config.yaml
arch: "resnet"
model: "image classifier"
dataset: "retinal OCT scans (Kermany 2017)"
train_examples: 98430
image_size: 24
crop_scale_min: 1
horizontal_flip: true
color_jitter: 0.2
targets: ["finding"]
num_classes: 4
norm: "batchnorm"
activation: "relu"
channel_attention: "eca"
depths: [2, 5, 5]
kernel_size: 3
stem: "single"
avg_pool_shortcut: false
widths: [64, 128, 256]
label_smoothing: 0.1
loss: "cross_entropy"
init: "xavier_uniform"
residual_init: "none"
optimizer: "muon"
muon_scale: "match_rms_adamw"
lr: 0.0076
momentum: 0.95
nesterov: false
orthogonalizer: "polar_express"
adamw_lr_other_params: 0.0015
gradient_noise: 0.3
cautious_weight_decay: true
ema_decay: 0.99
sam_rho: 0.05
steps: 4900
batch_size: 512
epochs: 25.5
lr_schedule: "cosine"
final_lr_fraction: 0
warmup_steps: 240
weight_decay: 0.05
adamw_weight_decay_other_params: 0
Rows from block 6, named by matrix and row number. Rows with one number belong to one channel. Each number is 200 + 20 x the weight over its row's rms, rounded and kept within 0 to 999. All counts start at 0.
# convs0: first 3x3 conv (model.blocks.6.convs.0.weight, 128x128x3x3), inputs 0-18, a 3x3 kernel for each
# convs1: second 3x3 conv (model.blocks.6.convs.1.weight, 128x128x3x3, transposed), outputs 0-18, a 3x3 kernel for each
convs0.112,186,188,205,189,187,215,185,201,206,222,183,200,208,151,178,164,170,211,160,214,172,224,246,201,182,188,189,184,196,211,181,237,177,173,204,228,225,173,213,206,216,174,243,222,207,208,192,227,157,183,193,182,236,189,200,207,194,171,203,189,186,179,194,183,181,186,194,184,208,189,196,212,221,168,218,213,200,213,213,188,211,188,203,217,204,238,187,207,190,213,198,186,223,215,199,232,230,184,215,202,179,193,188,187,222,226,203,195,200,192,211,160,231,196,180,171,197,219,222,226,220,242,204,186,185,204,175,222,167,216,234,230,231,220,164,209,208,201,182,188,241,205,190,198,215,227,229,199,216,200,225,210,183,212,221,188,180,169,195,192,174,192,205,190,231,198,192,196,204,206,197
convs0.113,161,170,213,235,181,195,169,174,185,186,196,251,196,196,182,191,199,199,175,204,217,202,206,185,206,202,208,212,176,209,232,212,170,230,184,185,215,183,189,196,189,191,201,219,171,197,186,227,209,223,195,226,217,178,217,192,179,167,191,223,178,257,149,192,199,225,216,259,202,270,195,190,204,229,184,229,227,218,191,194,189,180,208,201,192,199,211,178,236,200,218,192,205,231,151,186,189,192,193,202,233,190,214,192,199,215,201,207,194,193,228,178,156,184,191,191,208,184,200,211,183,217,231,203,209,201,164,178,226,216,188,221,155,195,201,195,196,213,202,212,227,240,224,190,206,231,206,181,199,202,179,204,214,196,196,215,237,236,201,224,191,213,206,150,200,196,206,233,250,186,175
convs0.114,219,179,198,195,181,204,214,214,194,257,197,211,177,194,211,195,252,221,191,195,210,190,205,225,206,202,182,235,193,177,203,217,180,217,185,179,194,181,200,180,215,197,174,151,218,201,245,213,215,220,155,197,222,179,209,197,199,197,196,193,194,229,199,191,195,211,184,239,200,193,207,190,190,216,262,181,197,189,177,233,194,165,235,222,212,233,206,209,211,189,198,208,200,210,231,216,163,204,188,184,216,198,205,192,199,238,179,193,190,183,172,168,209,179,171,196,212,208,208,178,225,173,187,201,191,178,184,198,197,206,210,212,206,164,193,178,205,195,205,218,183,205,214,203,225,172,241,189,219,195,209,210,166,199,171,160,181,187,235,220,170,187,239,200,229,170,208,194,214,181,189
convs0.115,173,229,232,174,176,227,209,193,218,198,196,207,192,204,189,211,205,221,220,195,207,171,187,157,182,189,177,221,209,204,203,206,194,187,165,197,229,171,199,192,151,198,192,168,202,205,200,204,226,206,227,190,184,172,242,183,223,211,199,199,169,207,191,192,179,205,155,194,206,187,205,204,176,209,227,176,208,202,198,200,203,204,234,208,186,204,175,198,194,217,210,188,195,219,217,218,204,178,175,223,218,223,191,210,188,189,151,222,194,189,214,169,196,171,166,192,202,208,206,198,211,199,192,184,218,260,190,187,187,167,233,190,193,220,242,232,230,198,225,176,190,204,216,159,239,196,203,220,190,178,176,190,218,219,195,193,236,193,222,165,209,190,209,215,205,182,188,165,215,207,220
convs0.116,197,221,207,216,201,186,193,202,188,187,215,235,163,191,193,190,195,155,197,189,199,190,242,219,214,213,207,206,230,219,189,227,166,199,223,196,220,240,226,230,197,192,205,179,154,185,171,205,184,166,197,216,201,176,211,173,180,203,207,200,200,190,186,182,187,231,246,152,193,219,161,207,173,219,186,141,196,187,192,219,210,157,177,230,223,201,196,206,223,180,196,182,232,187,185,232,219,206,229,215,208,213,176,189,190,188,188,194,211,175,229,165,206,187,210,178,187,189,188,169,219,220,198,199,203,190,165,197,210,210,189,230,202,217,195,166,203,216,221,202,189,226,183,165,204,229,249,192,179,212,167,179,207,219,229,179,198,181,228,213,207,155,180,184,198,199,170,190,222,199,222
convs0.117,149,199,204,219,157,182,210,194,204,166,188,201,175,188,200,185,148,212,223,194,196,203,191,199,196,225,193,234,181,228,207,182,217,237,196,178,208,203,215,191,196,207,226,179,217,195,202,183,233,204,239,211,191,194,209,198,217,219,228,218,209,203,180,160,199,185,197,212,207,190,206,240,185,206,221,184,214,174,191,151,173,232,213,202,204,190,215,187,208,208,199,201,223,221,202,188,183,203,210,238,202,226,179,178,217,199,220,174,192,191,174,206,181,141,201,162,179,242,210,205,217,217,175,184,204,186,221,205,198,222,171,188,228,222,231,205,172,197,198,209,203,243,195,183,187,206,235,195,191,175,197,209,211,208,200,203,268,199,206,195,189,200,207,215,176,201,225,224,182,215,213
convs0.118,215,192,206,204,172,178,200,204,215,232,194,180,187,181,126,220,203,162,200,214,183,251,169,226,201,212,203,210,202,184,191,210,198,164,199,188,183,182,203,199,198,188,192,183,176,214,235,168,204,188,185,221,214,194,201,201,173,224,221,169,175,198,212,206,192,168,183,218,214,201,178,189,188,189,194,209,195,179,196,186,226,178,175,197,236,232,155,232,220,215,210,206,215,202,188,205,191,204,189,208,201,239,208,214,202,195,186,232,182,169,215,188,227,194,179,163,206,178,158,198,188,217,222,186,192,233,200,191,239,180,190,207,186,195,171,236,191,209,199,180,226,176,214,211,241,183,195,190,210,197,187,181,203,171,193,195,196,259,216,166,183,195,189,200,187,197,194,192,205,225,219
convs0.119,201,201,209,211,186,166,216,221,185,217,190,203,187,217,221,181,178,176,209,193,189,198,199,204,206,205,201,218,174,218,235,191,203,172,216,199,226,184,196,177,220,210,171,175,216,199,186,189,173,180,196,199,199,152,217,215,216,185,205,204,212,190,197,213,170,232,222,160,190,199,227,188,186,257,212,199,195,246,215,186,147,201,205,237,213,217,185,207,216,198,213,194,221,180,209,225,175,198,220,185,204,213,192,258,224,192,195,250,214,228,205,198,192,169,202,231,185,233,188,194,237,201,191,187,218,205,258,194,222,180,191,211,166,260,208,196,179,218,229,184,178,177,181,176,203,242,192,212,208,193,204,216,171,232,218,217,220,232,196,207,217,191,176,222,198,188,189,176,195,225,182
convs0.120,199,199,209,160,199,171,220,210,211,200,155,179,207,222,201,199,215,193,185,204,155,205,193,209,211,213,179,193,216,212,185,227,193,222,197,202,188,230,221,232,185,206,191,178,229,200,204,204,225,193,207,175,215,189,215,207,182,221,192,208,152,202,194,197,202,154,209,234,207,210,243,199,202,215,200,236,214,197,206,222,196,180,193,199,191,174,212,190,216,192,202,206,162,176,211,184,221,196,216,211,202,219,236,186,232,210,188,215,219,190,218,213,171,202,182,215,206,212,201,196,180,202,165,222,181,205,202,177,244,203,201,180,213,189,172,207,182,195,180,215,252,219,181,185,210,175,204,228,188,191,221,193,204,196,224,195,226,179,181,198,212,211,199,217,207,198,206,195,196,222,213
convs1.112,194,183,227,207,207,175,230,225,211,183,172,209,162,231,225,196,198,220,215,190,216,186,169,218,199,214,205,188,245,193,174,203,196,207,231,198,164,203,213,195,217,196,225,245,196,174,177,203,182,221,178,186,195,181,200,228,197,214,204,161,227,171,220,192,211,207,173,194,153,188,204,163,173,224,227,200,202,188,190,198,200,197,216,234,216,231,169,188,185,170,207,195,182,224,183,215,190,210,185,187,212,204,207,187,212,193,193,205,197,191,225,203,187,193,238,220,199,239,220,172,194,188,207,212,209,158,197,249,206,197,221,205,221,225,210,194,230,206,196,226,169,224,189,172,171,205,218,213,209,231,152,232,214,182,167,217,194,223,205,182,221,184,222,127,200,218,195,206,192,213,231
convs1.113,196,186,224,196,170,242,218,158,187,229,205,201,195,209,210,202,211,202,193,180,182,208,160,231,200,189,242,200,185,212,185,227,165,207,213,186,175,211,212,184,147,196,207,178,147,219,192,202,212,243,202,258,185,224,189,224,167,215,204,239,215,190,204,197,158,173,218,191,199,203,199,209,203,178,182,217,204,179,172,212,215,251,210,238,193,186,223,216,202,192,209,193,211,200,206,187,213,195,171,216,237,216,201,185,193,178,200,187,216,184,199,214,216,196,199,216,184,214,198,197,188,249,205,230,182,210,229,204,189,176,170,178,200,161,190,222,186,190,214,202,233,201,243,192,208,212,188,174,161,179,220,200,209,170,229,206,184,207,210,214,210,187,180,229,246,185,210,186,180,148,179
convs1.114,211,166,183,240,183,189,177,214,210,200,188,180,207,181,209,218,200,197,196,224,195,203,243,173,189,208,168,181,161,182,177,169,178,188,232,195,244,226,216,209,213,170,189,227,200,196,208,170,212,200,189,179,182,211,140,245,181,209,199,186,205,220,225,187,162,188,213,178,200,170,203,189,206,173,180,211,176,197,231,209,194,184,191,144,220,202,234,199,223,229,219,182,189,219,199,241,200,195,226,207,227,196,211,189,191,217,197,154,180,215,215,197,180,222,226,198,211,182,206,201,234,189,213,213,183,212,187,210,205,202,213,181,177,220,212,258,186,232,234,209,206,199,198,213,223,240,174,213,193,206,189,214,203,178,181,193,215,183,176,197,219,159,197,205,205,214,191,163,217,208,210
convs1.115,200,218,231,176,215,194,178,221,201,186,186,191,189,174,176,186,205,195,227,208,240,215,221,184,181,192,182,191,165,207,192,209,204,220,163,190,199,204,173,197,180,216,205,180,141,195,204,218,185,239,183,198,236,175,170,212,212,221,201,191,189,206,215,167,226,164,248,193,179,235,204,244,196,161,195,174,183,224,189,199,178,226,199,198,209,210,208,220,213,191,180,195,182,180,175,214,200,189,166,193,217,218,177,209,216,194,218,216,185,172,246,183,164,207,225,204,203,219,182,254,210,194,201,191,232,189,228,181,209,195,209,184,172,231,211,149,201,159,200,208,218,201,208,200,244,191,196,192,232,217,213,185,199,211,239,237,186,205,191,208,202,203,232,203,177,230,229,168,190,228,175
convs1.116,192,174,170,198,212,186,216,195,208,199,201,221,190,213,187,155,198,155,198,213,195,234,191,220,191,222,192,208,232,200,181,216,219,209,193,222,202,178,235,246,180,152,237,206,215,197,178,212,176,204,203,207,203,184,198,225,183,194,213,208,211,208,216,190,195,187,210,175,186,193,177,195,208,222,219,196,214,207,207,215,158,193,188,178,189,216,210,182,204,211,172,201,233,180,191,173,239,165,231,194,198,234,229,190,221,158,185,222,181,212,197,160,209,191,185,234,204,196,252,220,183,186,182,185,156,187,188,204,201,203,203,184,228,174,184,211,241,197,166,208,196,206,197,224,184,184,209,170,200,189,155,169,219,186,186,173,181,187,209,248,201,188,194,199,246,209,213,204,213,202,227
convs1.117,202,221,202,224,198,207,235,219,231,177,201,220,197,222,221,206,223,209,197,206,205,209,189,225,212,193,211,218,172,184,212,172,240,188,214,194,174,224,213,203,209,185,221,185,238,211,205,201,194,247,226,230,193,209,202,178,199,228,206,217,212,204,192,176,189,201,200,212,188,196,205,174,158,220,185,196,206,214,195,220,177,223,184,184,195,209,249,164,219,211,188,196,169,234,222,178,196,216,210,185,230,209,167,219,194,169,184,210,188,234,209,217,201,191,215,194,200,214,172,206,166,186,247,189,191,251,211,194,183,212,183,212,210,221,147,202,214,186,213,251,236,204,197,199,205,213,171,152,201,190,197,221,196,223,170,180,246,203,173,219,214,189,186,220,183,201,198,159,195,209,166
convs1.118,179,214,197,198,189,202,175,180,230,261,242,207,190,207,212,210,223,176,184,216,152,195,209,207,238,209,198,177,213,199,192,201,196,196,201,191,189,207,203,192,185,198,185,220,193,195,215,188,198,215,205,181,191,191,192,206,245,202,176,197,154,165,166,197,209,191,170,185,221,190,229,181,194,203,182,236,204,186,202,199,221,181,222,188,192,191,187,209,209,225,205,165,189,203,217,219,186,225,195,178,198,198,180,245,221,190,198,174,187,179,197,189,191,212,221,219,192,193,204,203,209,205,180,196,212,191,203,223,164,230,201,192,200,190,174,211,181,199,213,211,187,168,175,233,174,214,191,205,213,203,181,226,222,232,213,177,177,213,216,213,217,207,185,184,235,158,169,183,224,212,220
convs1.119,169,189,218,204,165,192,202,184,195,197,212,200,239,176,233,218,183,221,192,231,211,160,200,223,192,187,244,167,228,223,211,183,198,183,200,218,194,218,235,184,192,226,227,220,180,164,192,195,202,213,172,196,177,205,180,196,203,194,178,187,189,212,210,224,187,250,188,186,199,207,214,163,195,206,202,175,208,222,167,199,184,184,212,187,223,226,186,220,258,197,226,193,165,208,191,199,212,182,225,184,214,174,194,208,209,220,217,202,182,190,211,192,168,232,205,190,207,193,205,222,203,204,183,173,193,192,233,177,185,218,221,215,184,191,183,162,206,226,213,216,178,200,184,192,196,220,205,233,188,214,182,233,199,193,186,206,196,206,198,207,204,194,213,180,184,159,250,183,243,185,197
convs1.120,234,200,193,211,210,216,223,199,185,203,189,196,185,191,227,211,209,207,197,220,226,192,228,205,207,198,174,228,184,190,153,165,194,177,224,202,201,233,169,220,200,236,199,204,199,185,189,180,207,179,198,207,195,206,189,173,220,202,185,206,200,151,235,203,187,197,203,180,223,225,188,212,192,206,183,207,212,182,170,165,182,176,196,175,217,206,204,220,153,190,193,193,203,176,216,217,210,204,181,158,233,197,220,196,158,184,207,201,186,204,181,217,188,214,173,175,219,199,187,210,175,191,179,180,191,182,229,210,192,241,199,214,170,187,196,218,217,244,206,193,206,207,185,182,215,200,191,195,184,199,191,213,217,190,183,195,146,175,211,191,220,227,204,184,161,174,163,203,210,212,217