{
  "crop_scale_min": 1,
  "horizontal_flip": true,
  "sam_rho": 0.05,
  "batch_size": 512,
  "lr_schedule": "cosine"
}
Rows from block 9, named by matrix and row number. Rows with one number belong to one channel. Each number is 500 + 50 x the weight over the matrix's rms, rounded and kept within 0 to 999. All counts start at 0. Numbers have three digits each.
# convs0: first 3x3 conv (model.blocks.9.convs.0.weight, 256x256x3x3), inputs 108-119, a 3x3 kernel for each
# convs1: second 3x3 conv (model.blocks.9.convs.1.weight, 256x256x3x3, transposed), outputs 108-119, a 3x3 kernel for each
convs0.227:465537528490495450479359518444502564447515495470516461482539522507470527438478541546432481628399576571464475521533524548546564518489541532439642478508501519522435483501496504480561528521488535555420447473513560447439553515471419583526515507452535453540449487488491552433503560582510503501535508504540507538370507375480556526
convs1.227:475533563574453557594415545531432554542539593493478453465490462486517452458467454608522574507468567506574507498458523427452510407476566604455539622499481471475507539468451478537486433494536531509396486458406563456506470550498533558542533518609505563496546548504506477505508495501536459534587424473543483498384459519466528488
convs0.228:511545517490457463490510554516441498444483513557570455524451535438481464471480543452517539602559413516530543574487532494417507506489475482509474524461475459479544473431501460439462578557577509568475511553555483434510511446419465552401454504490564502542639525519482458516540546545508451497545625541481464559435620453532547480
convs1.228:591504527492546348532575569571618539534433512501476539374471533363506521507533436517444573490507513475424513445469396433462491472499521487580458530448518552487433484542521468479605453507498531463479522445410499482465463532511465473551575457478551471507548470449487454451484510421480512432455560514496451515570491503544499471
convs0.229:577409527547498473394540445608407521484522424447378545436494460435480538509500498460541568548519464582600500537527486484532522498475499471540511536429485491471521551485422650407616542507462542469528489549449487511493480398596503508535452519469461565594405510512464552460478588494505600527480465418466520571480533517435474485
convs1.229:421534508576461565524577436479493503523393473492447548535518498491489599452429580487639593537491484508553487454493596501506466614415530587460525497622464612571560471548505337456511454500444581464473519512515540516410506466437481537433535549533597489538458545441480427578573521485538630502458464515445468531469489511554457468
convs0.230:485460481491510566391491415497431497531458413440466377535553488495559600443538553421448530541512458500462407465355532494442468456577474471485483496433463521481433497501581489538471481484439453509463480551412478508511473462524534611474548510608610422503548524501556443564516454534600553484504454521513536526407432510555528594
convs1.230:534468505455421512555651512485561410511518517441510423498478444386520465543496381549457569559503544518541420410485556522495430470421455505610577554541512546501548461506596487542478530525457590537523546477480409537472553540482523494525592527529431525515483529522636552481507593468467529590484644531591523478456538519473574521
convs0.231:541533439486473629489593442547523495509456365446490537454478535390540464489472428491548426398470516565487535573449520545588461472508543464414483431538544532495475477488518574537481504444476543585521510455533440500461505498416468497494529520616488601619466505588501481467524414501454533537575458397553463518476453517499481533
convs1.231:457505477412463489440530480399609590539503485474499461454516403552485444542570422538505498578471520488497493523431581456420498470510553486524438516450454535539468467559592529554601474491625488502453486524514463584461489497580526541435530504505574511527496487330488482508442528491536499532473526468520506466474469481557472410
convs0.232:520475586580544481522379500475477464481500525463537513548490557544401467471585468466483595428541464550553395457553496490522536496508485512402518526549519482446490548570527625563444421590588487508434553425449476520557503513414491527426549492453469473569514577382495576509467524499538467437430451552504575520542533473518486494
convs1.232:522429527420491547510395466512495599490565498546468494497377466482499530502519441455519589484484531448470412453572542547577622463500465521467430455526568506515580547507439507538487469443513504603494572509405494488538674488401417360506441494581538579445500531481523563436535472508540457498526538429508484402469557453470500444
convs0.233:545592463544515518470538507555348582508377429474488515520520412555578452406500460562551494412483494490426497536503482518610542549446447476523590447565529432577530578416531523508503527566575491506486431487498494503483492565480585496491517513543542563550494438507507525466509459530525482463476476481615470583507421392529638446
convs1.233:444559538536403577520545546546452546431444489486534394554466474482533488480442518540487577546473499526486476558528423482498478427570456485485505554627554456477411503500458523470476374489468472372443470508490495569438571483615485491490464467461490482444455472582501490473483545452474478553463523507421461424421459612529525528
convs0.234:390476449515533483519430545462442446492484436514397455500532455428544490466489447395425366509574408533435488528515489545518484506473540422416516515500487550514472447535476570497540481449463424435506467492444494420472500439505548486516547459453575546571521439553514467492438443512451437529534514497475409473468587520469516476
convs1.234:530489567400489521449564534609552462456534559577436458514438580441491568527442534440551566459456546544483573482499482533477483442529545618457592515506549429578485472469428537507478491501433491529533509477537480548534463474518484470504407518590602487456484502600462485521514492551455497506500441566541421551454462565381480557
convs0.235:550556498507472470445448558473431558475389508536581556479443498411564426486527484509421474489463522522471486518495450527503525526406472538446505513516563473560413432414589438490489549570526536429442529536539407479421522355564584429470560448502497522468558477615499514671456484479494511498480524518534474421627545470527539485
convs1.235:536512447590515461453523461445486499612470526487445438485488522619500502502559506516496568463593488434502499515402550515483494469521508405541634390482478466486521441483485550489490500523507430482457470470492429518472480568521547444464465425439527550464460434514543448437480545493473510494553543600470435445533408510408510503
convs0.236:513483547463459511573489431472546399539513467443541407508506488553588459525552376474474477524579392436426517497435363586483560533459514447520553512482468436447490410522462508452544420455543486541506520434517522563456624483476506421508459510466476458450568501487504474539519528416472469540510455522494539566470507556424686448
convs1.236:493508546515399499531372521582483561491494476439476512524497352406486401482467543416493489488470558490509543460528427505365452515499556566421487480496516511560593471518468456429429563534406447434420577555536496449536495461463540506469418532540442488494487387591572534491510502462552536479500484595468535586518377607495533602
convs0.237:502488577527562535457421605448514518471500545557559550446480529481504509451481500489511543459562535614530461512470455460513529484490613528533405465514599485432530473481422524500491595478473499510495466480570448449544552487458531437537415469472366487490487428504395472499410522483435437497533554556566468563487516453438526505
convs1.237:541532485464543538557512560566502485462369543536452477528408499585437559563468574479381487512500417497523437495423451491542515493459521554369506532431478498540520488557565482460521467469521494608439454460414500469544522488543477498585563506569495516477471577532511570427498479517508570499510474542480466413618537393466524509
convs0.238:502465453493396586435561450457430530549494562493472426413473468553512390501457431525614514419483524423487453486475430513482551522517449524574534576507422475456483446404523528487498516479524412478583487498439498504396502547569513498457533572514518480425437441425423438454464540479510508487389523564344537526532526432527488517
convs1.238:547422482529532425498544498452495427459571541529464514518526508562503514511568545442519503426613544548481396514540442517442449475497579500480549467516488478522494569478414454494431472495504550516446515449438600513478454504510423495428466530478492439518491417518523495553513557524484505471435446544548470523481431553461433579
convs0.239:573518612374455591411462549458491406522488493485402522479537427488576477521470506541470573489478437475562470514520484510411487418428573456432531552523568385449498433493537465503532547453504593535581493590457513397434510423476443497582482456498467544510530450442464501489515452533408454418452496521403580462475456516466403549
convs1.239:477568502494480439417484461465507573429524425457527511583485455508514551493501569521505493473580511592558601542461543553448453558598517427441539528482468473562471403511523456404494507508541482509528543413475483500380571451533591534457591444455540531542528531379598451523433460519628446492548549544506423458395575511493522462
convs0.240:470524494587544499494547433497583489619504516502567507547475561481448554578489515435437484486548502431438517506551591574558445397444467529443495513559529523530551476491412471512399500511459485570431469478531421459488524532489496470426551519483579491514514498516532468532571492536563444506563582489466493477454327537516525519
convs1.240:527559493568405536525502517479427399434416510420432455533500458431560391473419365581575576425458538553470551415504500496550442471516483499444470483474470492454467526573476435461544519540449430449480402466470524598527525470424625593607481470470531488507380468567535488438473460605501469543471526500484549459567478579527505523
convs0.241:502486528565495467433572514526543500465545578423430476511541567509517514460470485514495416443486484607520440463489541513472526506444504412472486518479538461507391541597548418492506467487470511541541522450544549451616481495493465432532505590355464494543506513524523472511512485594519505400570520457478502518418538483458542522
convs1.241:478503513566533493534510635457365470478439478408417533510514544552511552515453495445509506518536527554476451507508472523459418505410489562615500626438506544451501470451448447481463512464469399512454464467563567489554482512523573542525489485575520575554526613518493528559529458455508473490423470508499487458521411515421532383
convs0.242:489412517522484418520502411464558479516601486592541464516588550504371399496369600455528515540544558447430629478483425523536523540591534548435474558490496501528568500524472484502438522477468459505476448431433593400455534628371439530499498539473472565596478419443525479575479460516504492512514537549515595519544471533518485515
convs1.242:406492518439462455379535493550549367501511432432588493546611468521419529545492461503468454478601448439546450550598470500424484483472517521533464505575496493584465439500596524562461389594599519504508560505557490534529441528448447644530548518537572452506530533635444455506583434491513477509472492503539450500481489547420509550
convs0.243:505459556542402491515519402494520544497376493508494462467598491519502500550497550506524485488534463506448515555480605446573526464418528568477566522519486396533603445533519513497522594498432474483479535456480500439453522439497459458487537553493480535437543507531478536528514442459470515558450524603502449509522570567474519491
convs1.243:489486455476532482556475462504589487504574441459474528523433514487436423497428405496548503503459522413520491437513430501559566572475557476504525447401477464557519453486538418409502549463526501538511537530490495518495542612513537434441554483496474452375456428497453457437474523546530509605494541517434420519468488552477532509
convs0.244:448493531457626566545479579494547427411465525537560480467446450423500421540398483500476376381539502505486543486509487497486428547550476482527504579527500538447555442527481494402554521571400578556448565468435564445433477479472433536585546525516527500479507419587527416605495507568545483600566496433484561386478500504460579532
convs1.244:483504481499451440451486487447488538375457527502489460446504534509579544478467514547483462470546454522595495462499514526453453477549597453505546470487525461456437495486532473510549517530464530478485449486491516567526477416556511545539506616529455534490450434515503528545456590498485609442581502503536472568448461462444482555
convs0.245:502477539496444527562497424510453473546540567364466593450541400482434525544550457496527543489512484489528503484459572519442470481539528543440474504550594543650411533572469513592498566514493470544487509560485555551515486413469512422551488545468512585448492485486545467456610517558495519516570475444469566575496566604442655526
convs1.245:554560574464496447449580475555543485431496518517452504512520477464410503459527490465576489446473555478482502565469455512507552515358500579482390471415440444504495538613525477531543524543445436598576496565510568471488429536470627544533470572548458508508493464488435462507441571518500471563474413509465473524529523472501475493
convs0.246:474508527531451471475478511508494559563565559462538432475444482503520429476540383474566489555590520506454513475487554571411437452491559527520608516463579480497497476538520413488539459497522559506538534528485512463426512490474495529437628504489547482501457394524355511451519519579566479471493476504533487522518523495527569484
convs1.246:425409536438446558545551535545506546551510468449480575481486501550484465550518465478516518481534464517472551569553571531581567486457568505424597436503584494546527395466488550515437488367574511475455414538487595581497493490481579530397522409572506528585533546476478376509580475519481437526517558512533428504473533476538476508
convs0.247:489546513485482454517507539456479446479494521530570474508494484463490544480570492528496511579502526580508517505542553488493553588539453541502565534542606520555492494530494558540478475497465531456540419382536482529613567518475498539409553519453538420480543566495442441470514495540540450552655571445614431495536550508451419504
convs1.247:482454518562471452498374426511600511447453475486552473507485500501493478517470492466512499495477478505494527521530464548434457521597566571546476528535563655583533419472490488438460518511598524428564491484467507557465533504515508502455554533508476553476499459513422530545525557516464494650496565570481538511526455468444469523
convs0.248:524478464463486526522469558485511494453434500438483505361490485495475462485482481483420484586561525520478555550503554541541539513486514573581457464551557453522580452452597445439533449506535428418435484504449483432431501410545619496445468426520458479510462565533545459503527429476559540411505511579458491502441480574515508460
convs1.248:481510565451533513490513419454500472521424491498475470539395530508515590475496525401444456475463574531523460572385484542489372539520545571537488496439504509441461482523484499545549566543560531501464561457473526429569488568582541495511538499468493485441455477549515531574465465426555479445458485545540507421539498512483517445
convs0.249:618459515509513478455549556484652541488466539457523562515632449478497530505510447533496484475429421446474535570540420546544492553523462447472443514519528494538573471456476490543448396504558444495553542478441534582453442518505536485543411471463482500472564459549476505419527450541484403529458560537545549547514467503571503462
convs1.249:514465513482435488518504496537557521466459400475529509482439591603468486471537527560526460468466460492520523405490490511559496397560518529492548478436494499468463517510472549525541502556479397404527391557533438499498486467542464501504447539466560536559561400451477463464414516498458439566527424501422414534512543529506443573
convs0.250:405486578501530496385485500519474485510508401524456562488521421554408353407515469502472475485542376505500446473464519441567564523435501448532498486544452462482430456539531505482539489501476540493538555436359508466520501476545492445581594502589459491493462483533406445547464469471478512364524461463518555496514597482547603553
convs1.250:411432419460520586555563425513426501406525481514573561580495521531571517424556563586541484490428451501448466491570508487502524500447503478494565507541512485518484575528489554573504479524559428546456404454557575578403480523486564514520564440460447538525448493531489442504542534478570561496529465546525423559577441520500544489
convs0.251:475527530452522524512418505493478521509538400380543420483517593465481518458576508548514469497479500475523487492466447514519496544410489430559509541411493422452421509510471458407519508601446468463475500477488476478548523511571447535463486502471502589548472607480419543546575531462555534465491447507502498593486544401524401418
convs1.251:468514505375521570488584497515465556454473441500496505544451481565550603427521470496484537537567484530506501503456491537454514503435541476494449475453410577460485527503574472528525427528627529458421507528466497437550502449469495505475460504479442617562524490491551560600525407441499504436346454487505510524516543466562489530
convs0.252:532543486527556502542518479520543571492563655471585450475479449479447529497556578471504509432422449469449551480461576470393495439527533553527439344439455556518400497492444483418525506534544504404515429557496557651576515506535566524542523499565573513476518466500598412478433470488444575502609556470499459456485515445475464561
convs1.252:445442576480478496504465544500494469664440559519572365523592519452486535456524474458602526486448431595466473514480450413445480529353439501524460575466511650448478569516506488418466522487527484459486571482463567611378433526466547435449527464464540527504484521615491502500507494555546492501448492475513473460469487557461525546
convs0.253:519440449454477559477512479432500469536511422502550501589498526516465599503538427504483466408487567558418550494601560475559477512481480603423496474530415456512531510502447531559443469459479473525495534439500454488570554497556479637464437481526511443439489485499510513547507461457447574468460399573400437613456534531497592435
convs1.253:540431470453474434348426532358497491531539550544454556590397501572629506420395530447449483484451454441566407490561560546457580500435553535438546412568506538534551471494497543613400470564517516452448478331514513561437428437522394513452496452515411533536500498515466459558519501477455521513466626523551494486394462412510518463
convs0.254:446494513523486457453460497455454587491495540530505504564539489485486409452477424477520512445551606512605461542557529501459473495565487527575430554626602428449561499496478536434487610452539520507551470511615484457499511525640534504585534402484551542504453432526506491496437525462501520411429509516479488495399507463453516394
convs1.254:545439646450426430489481480436493379561511505503499487585478605459559536568479554444442477571475511480401615542557499508621475443479473430559457496454496484544480410511481487476538476558470475502401481474515537574554440517523457497546515531540443553475436447397550477445581404456577502514540367600495431482457516559435506523
convs0.255:476551569530556476533488553606404534572534435593492579510521493483537476557489550515438575605412445593612505544570548573462549403356485539532451548519494484580533501526511480481491459523559423478571546520433478445483562464466536540559509478512438460442493575476426535530483541587527438486502491573449574440495514471530452487
convs1.255:584485537499508476531458447413471578582564468372490573538501485511502543466509469506547422518474526578519487503495522436543496472547478443465594491544488457489549467484504555455523525462470481476487560546464417628454436610620489577515468494474497576542489468405471498476474514500497498551456477604545511562532470470453570496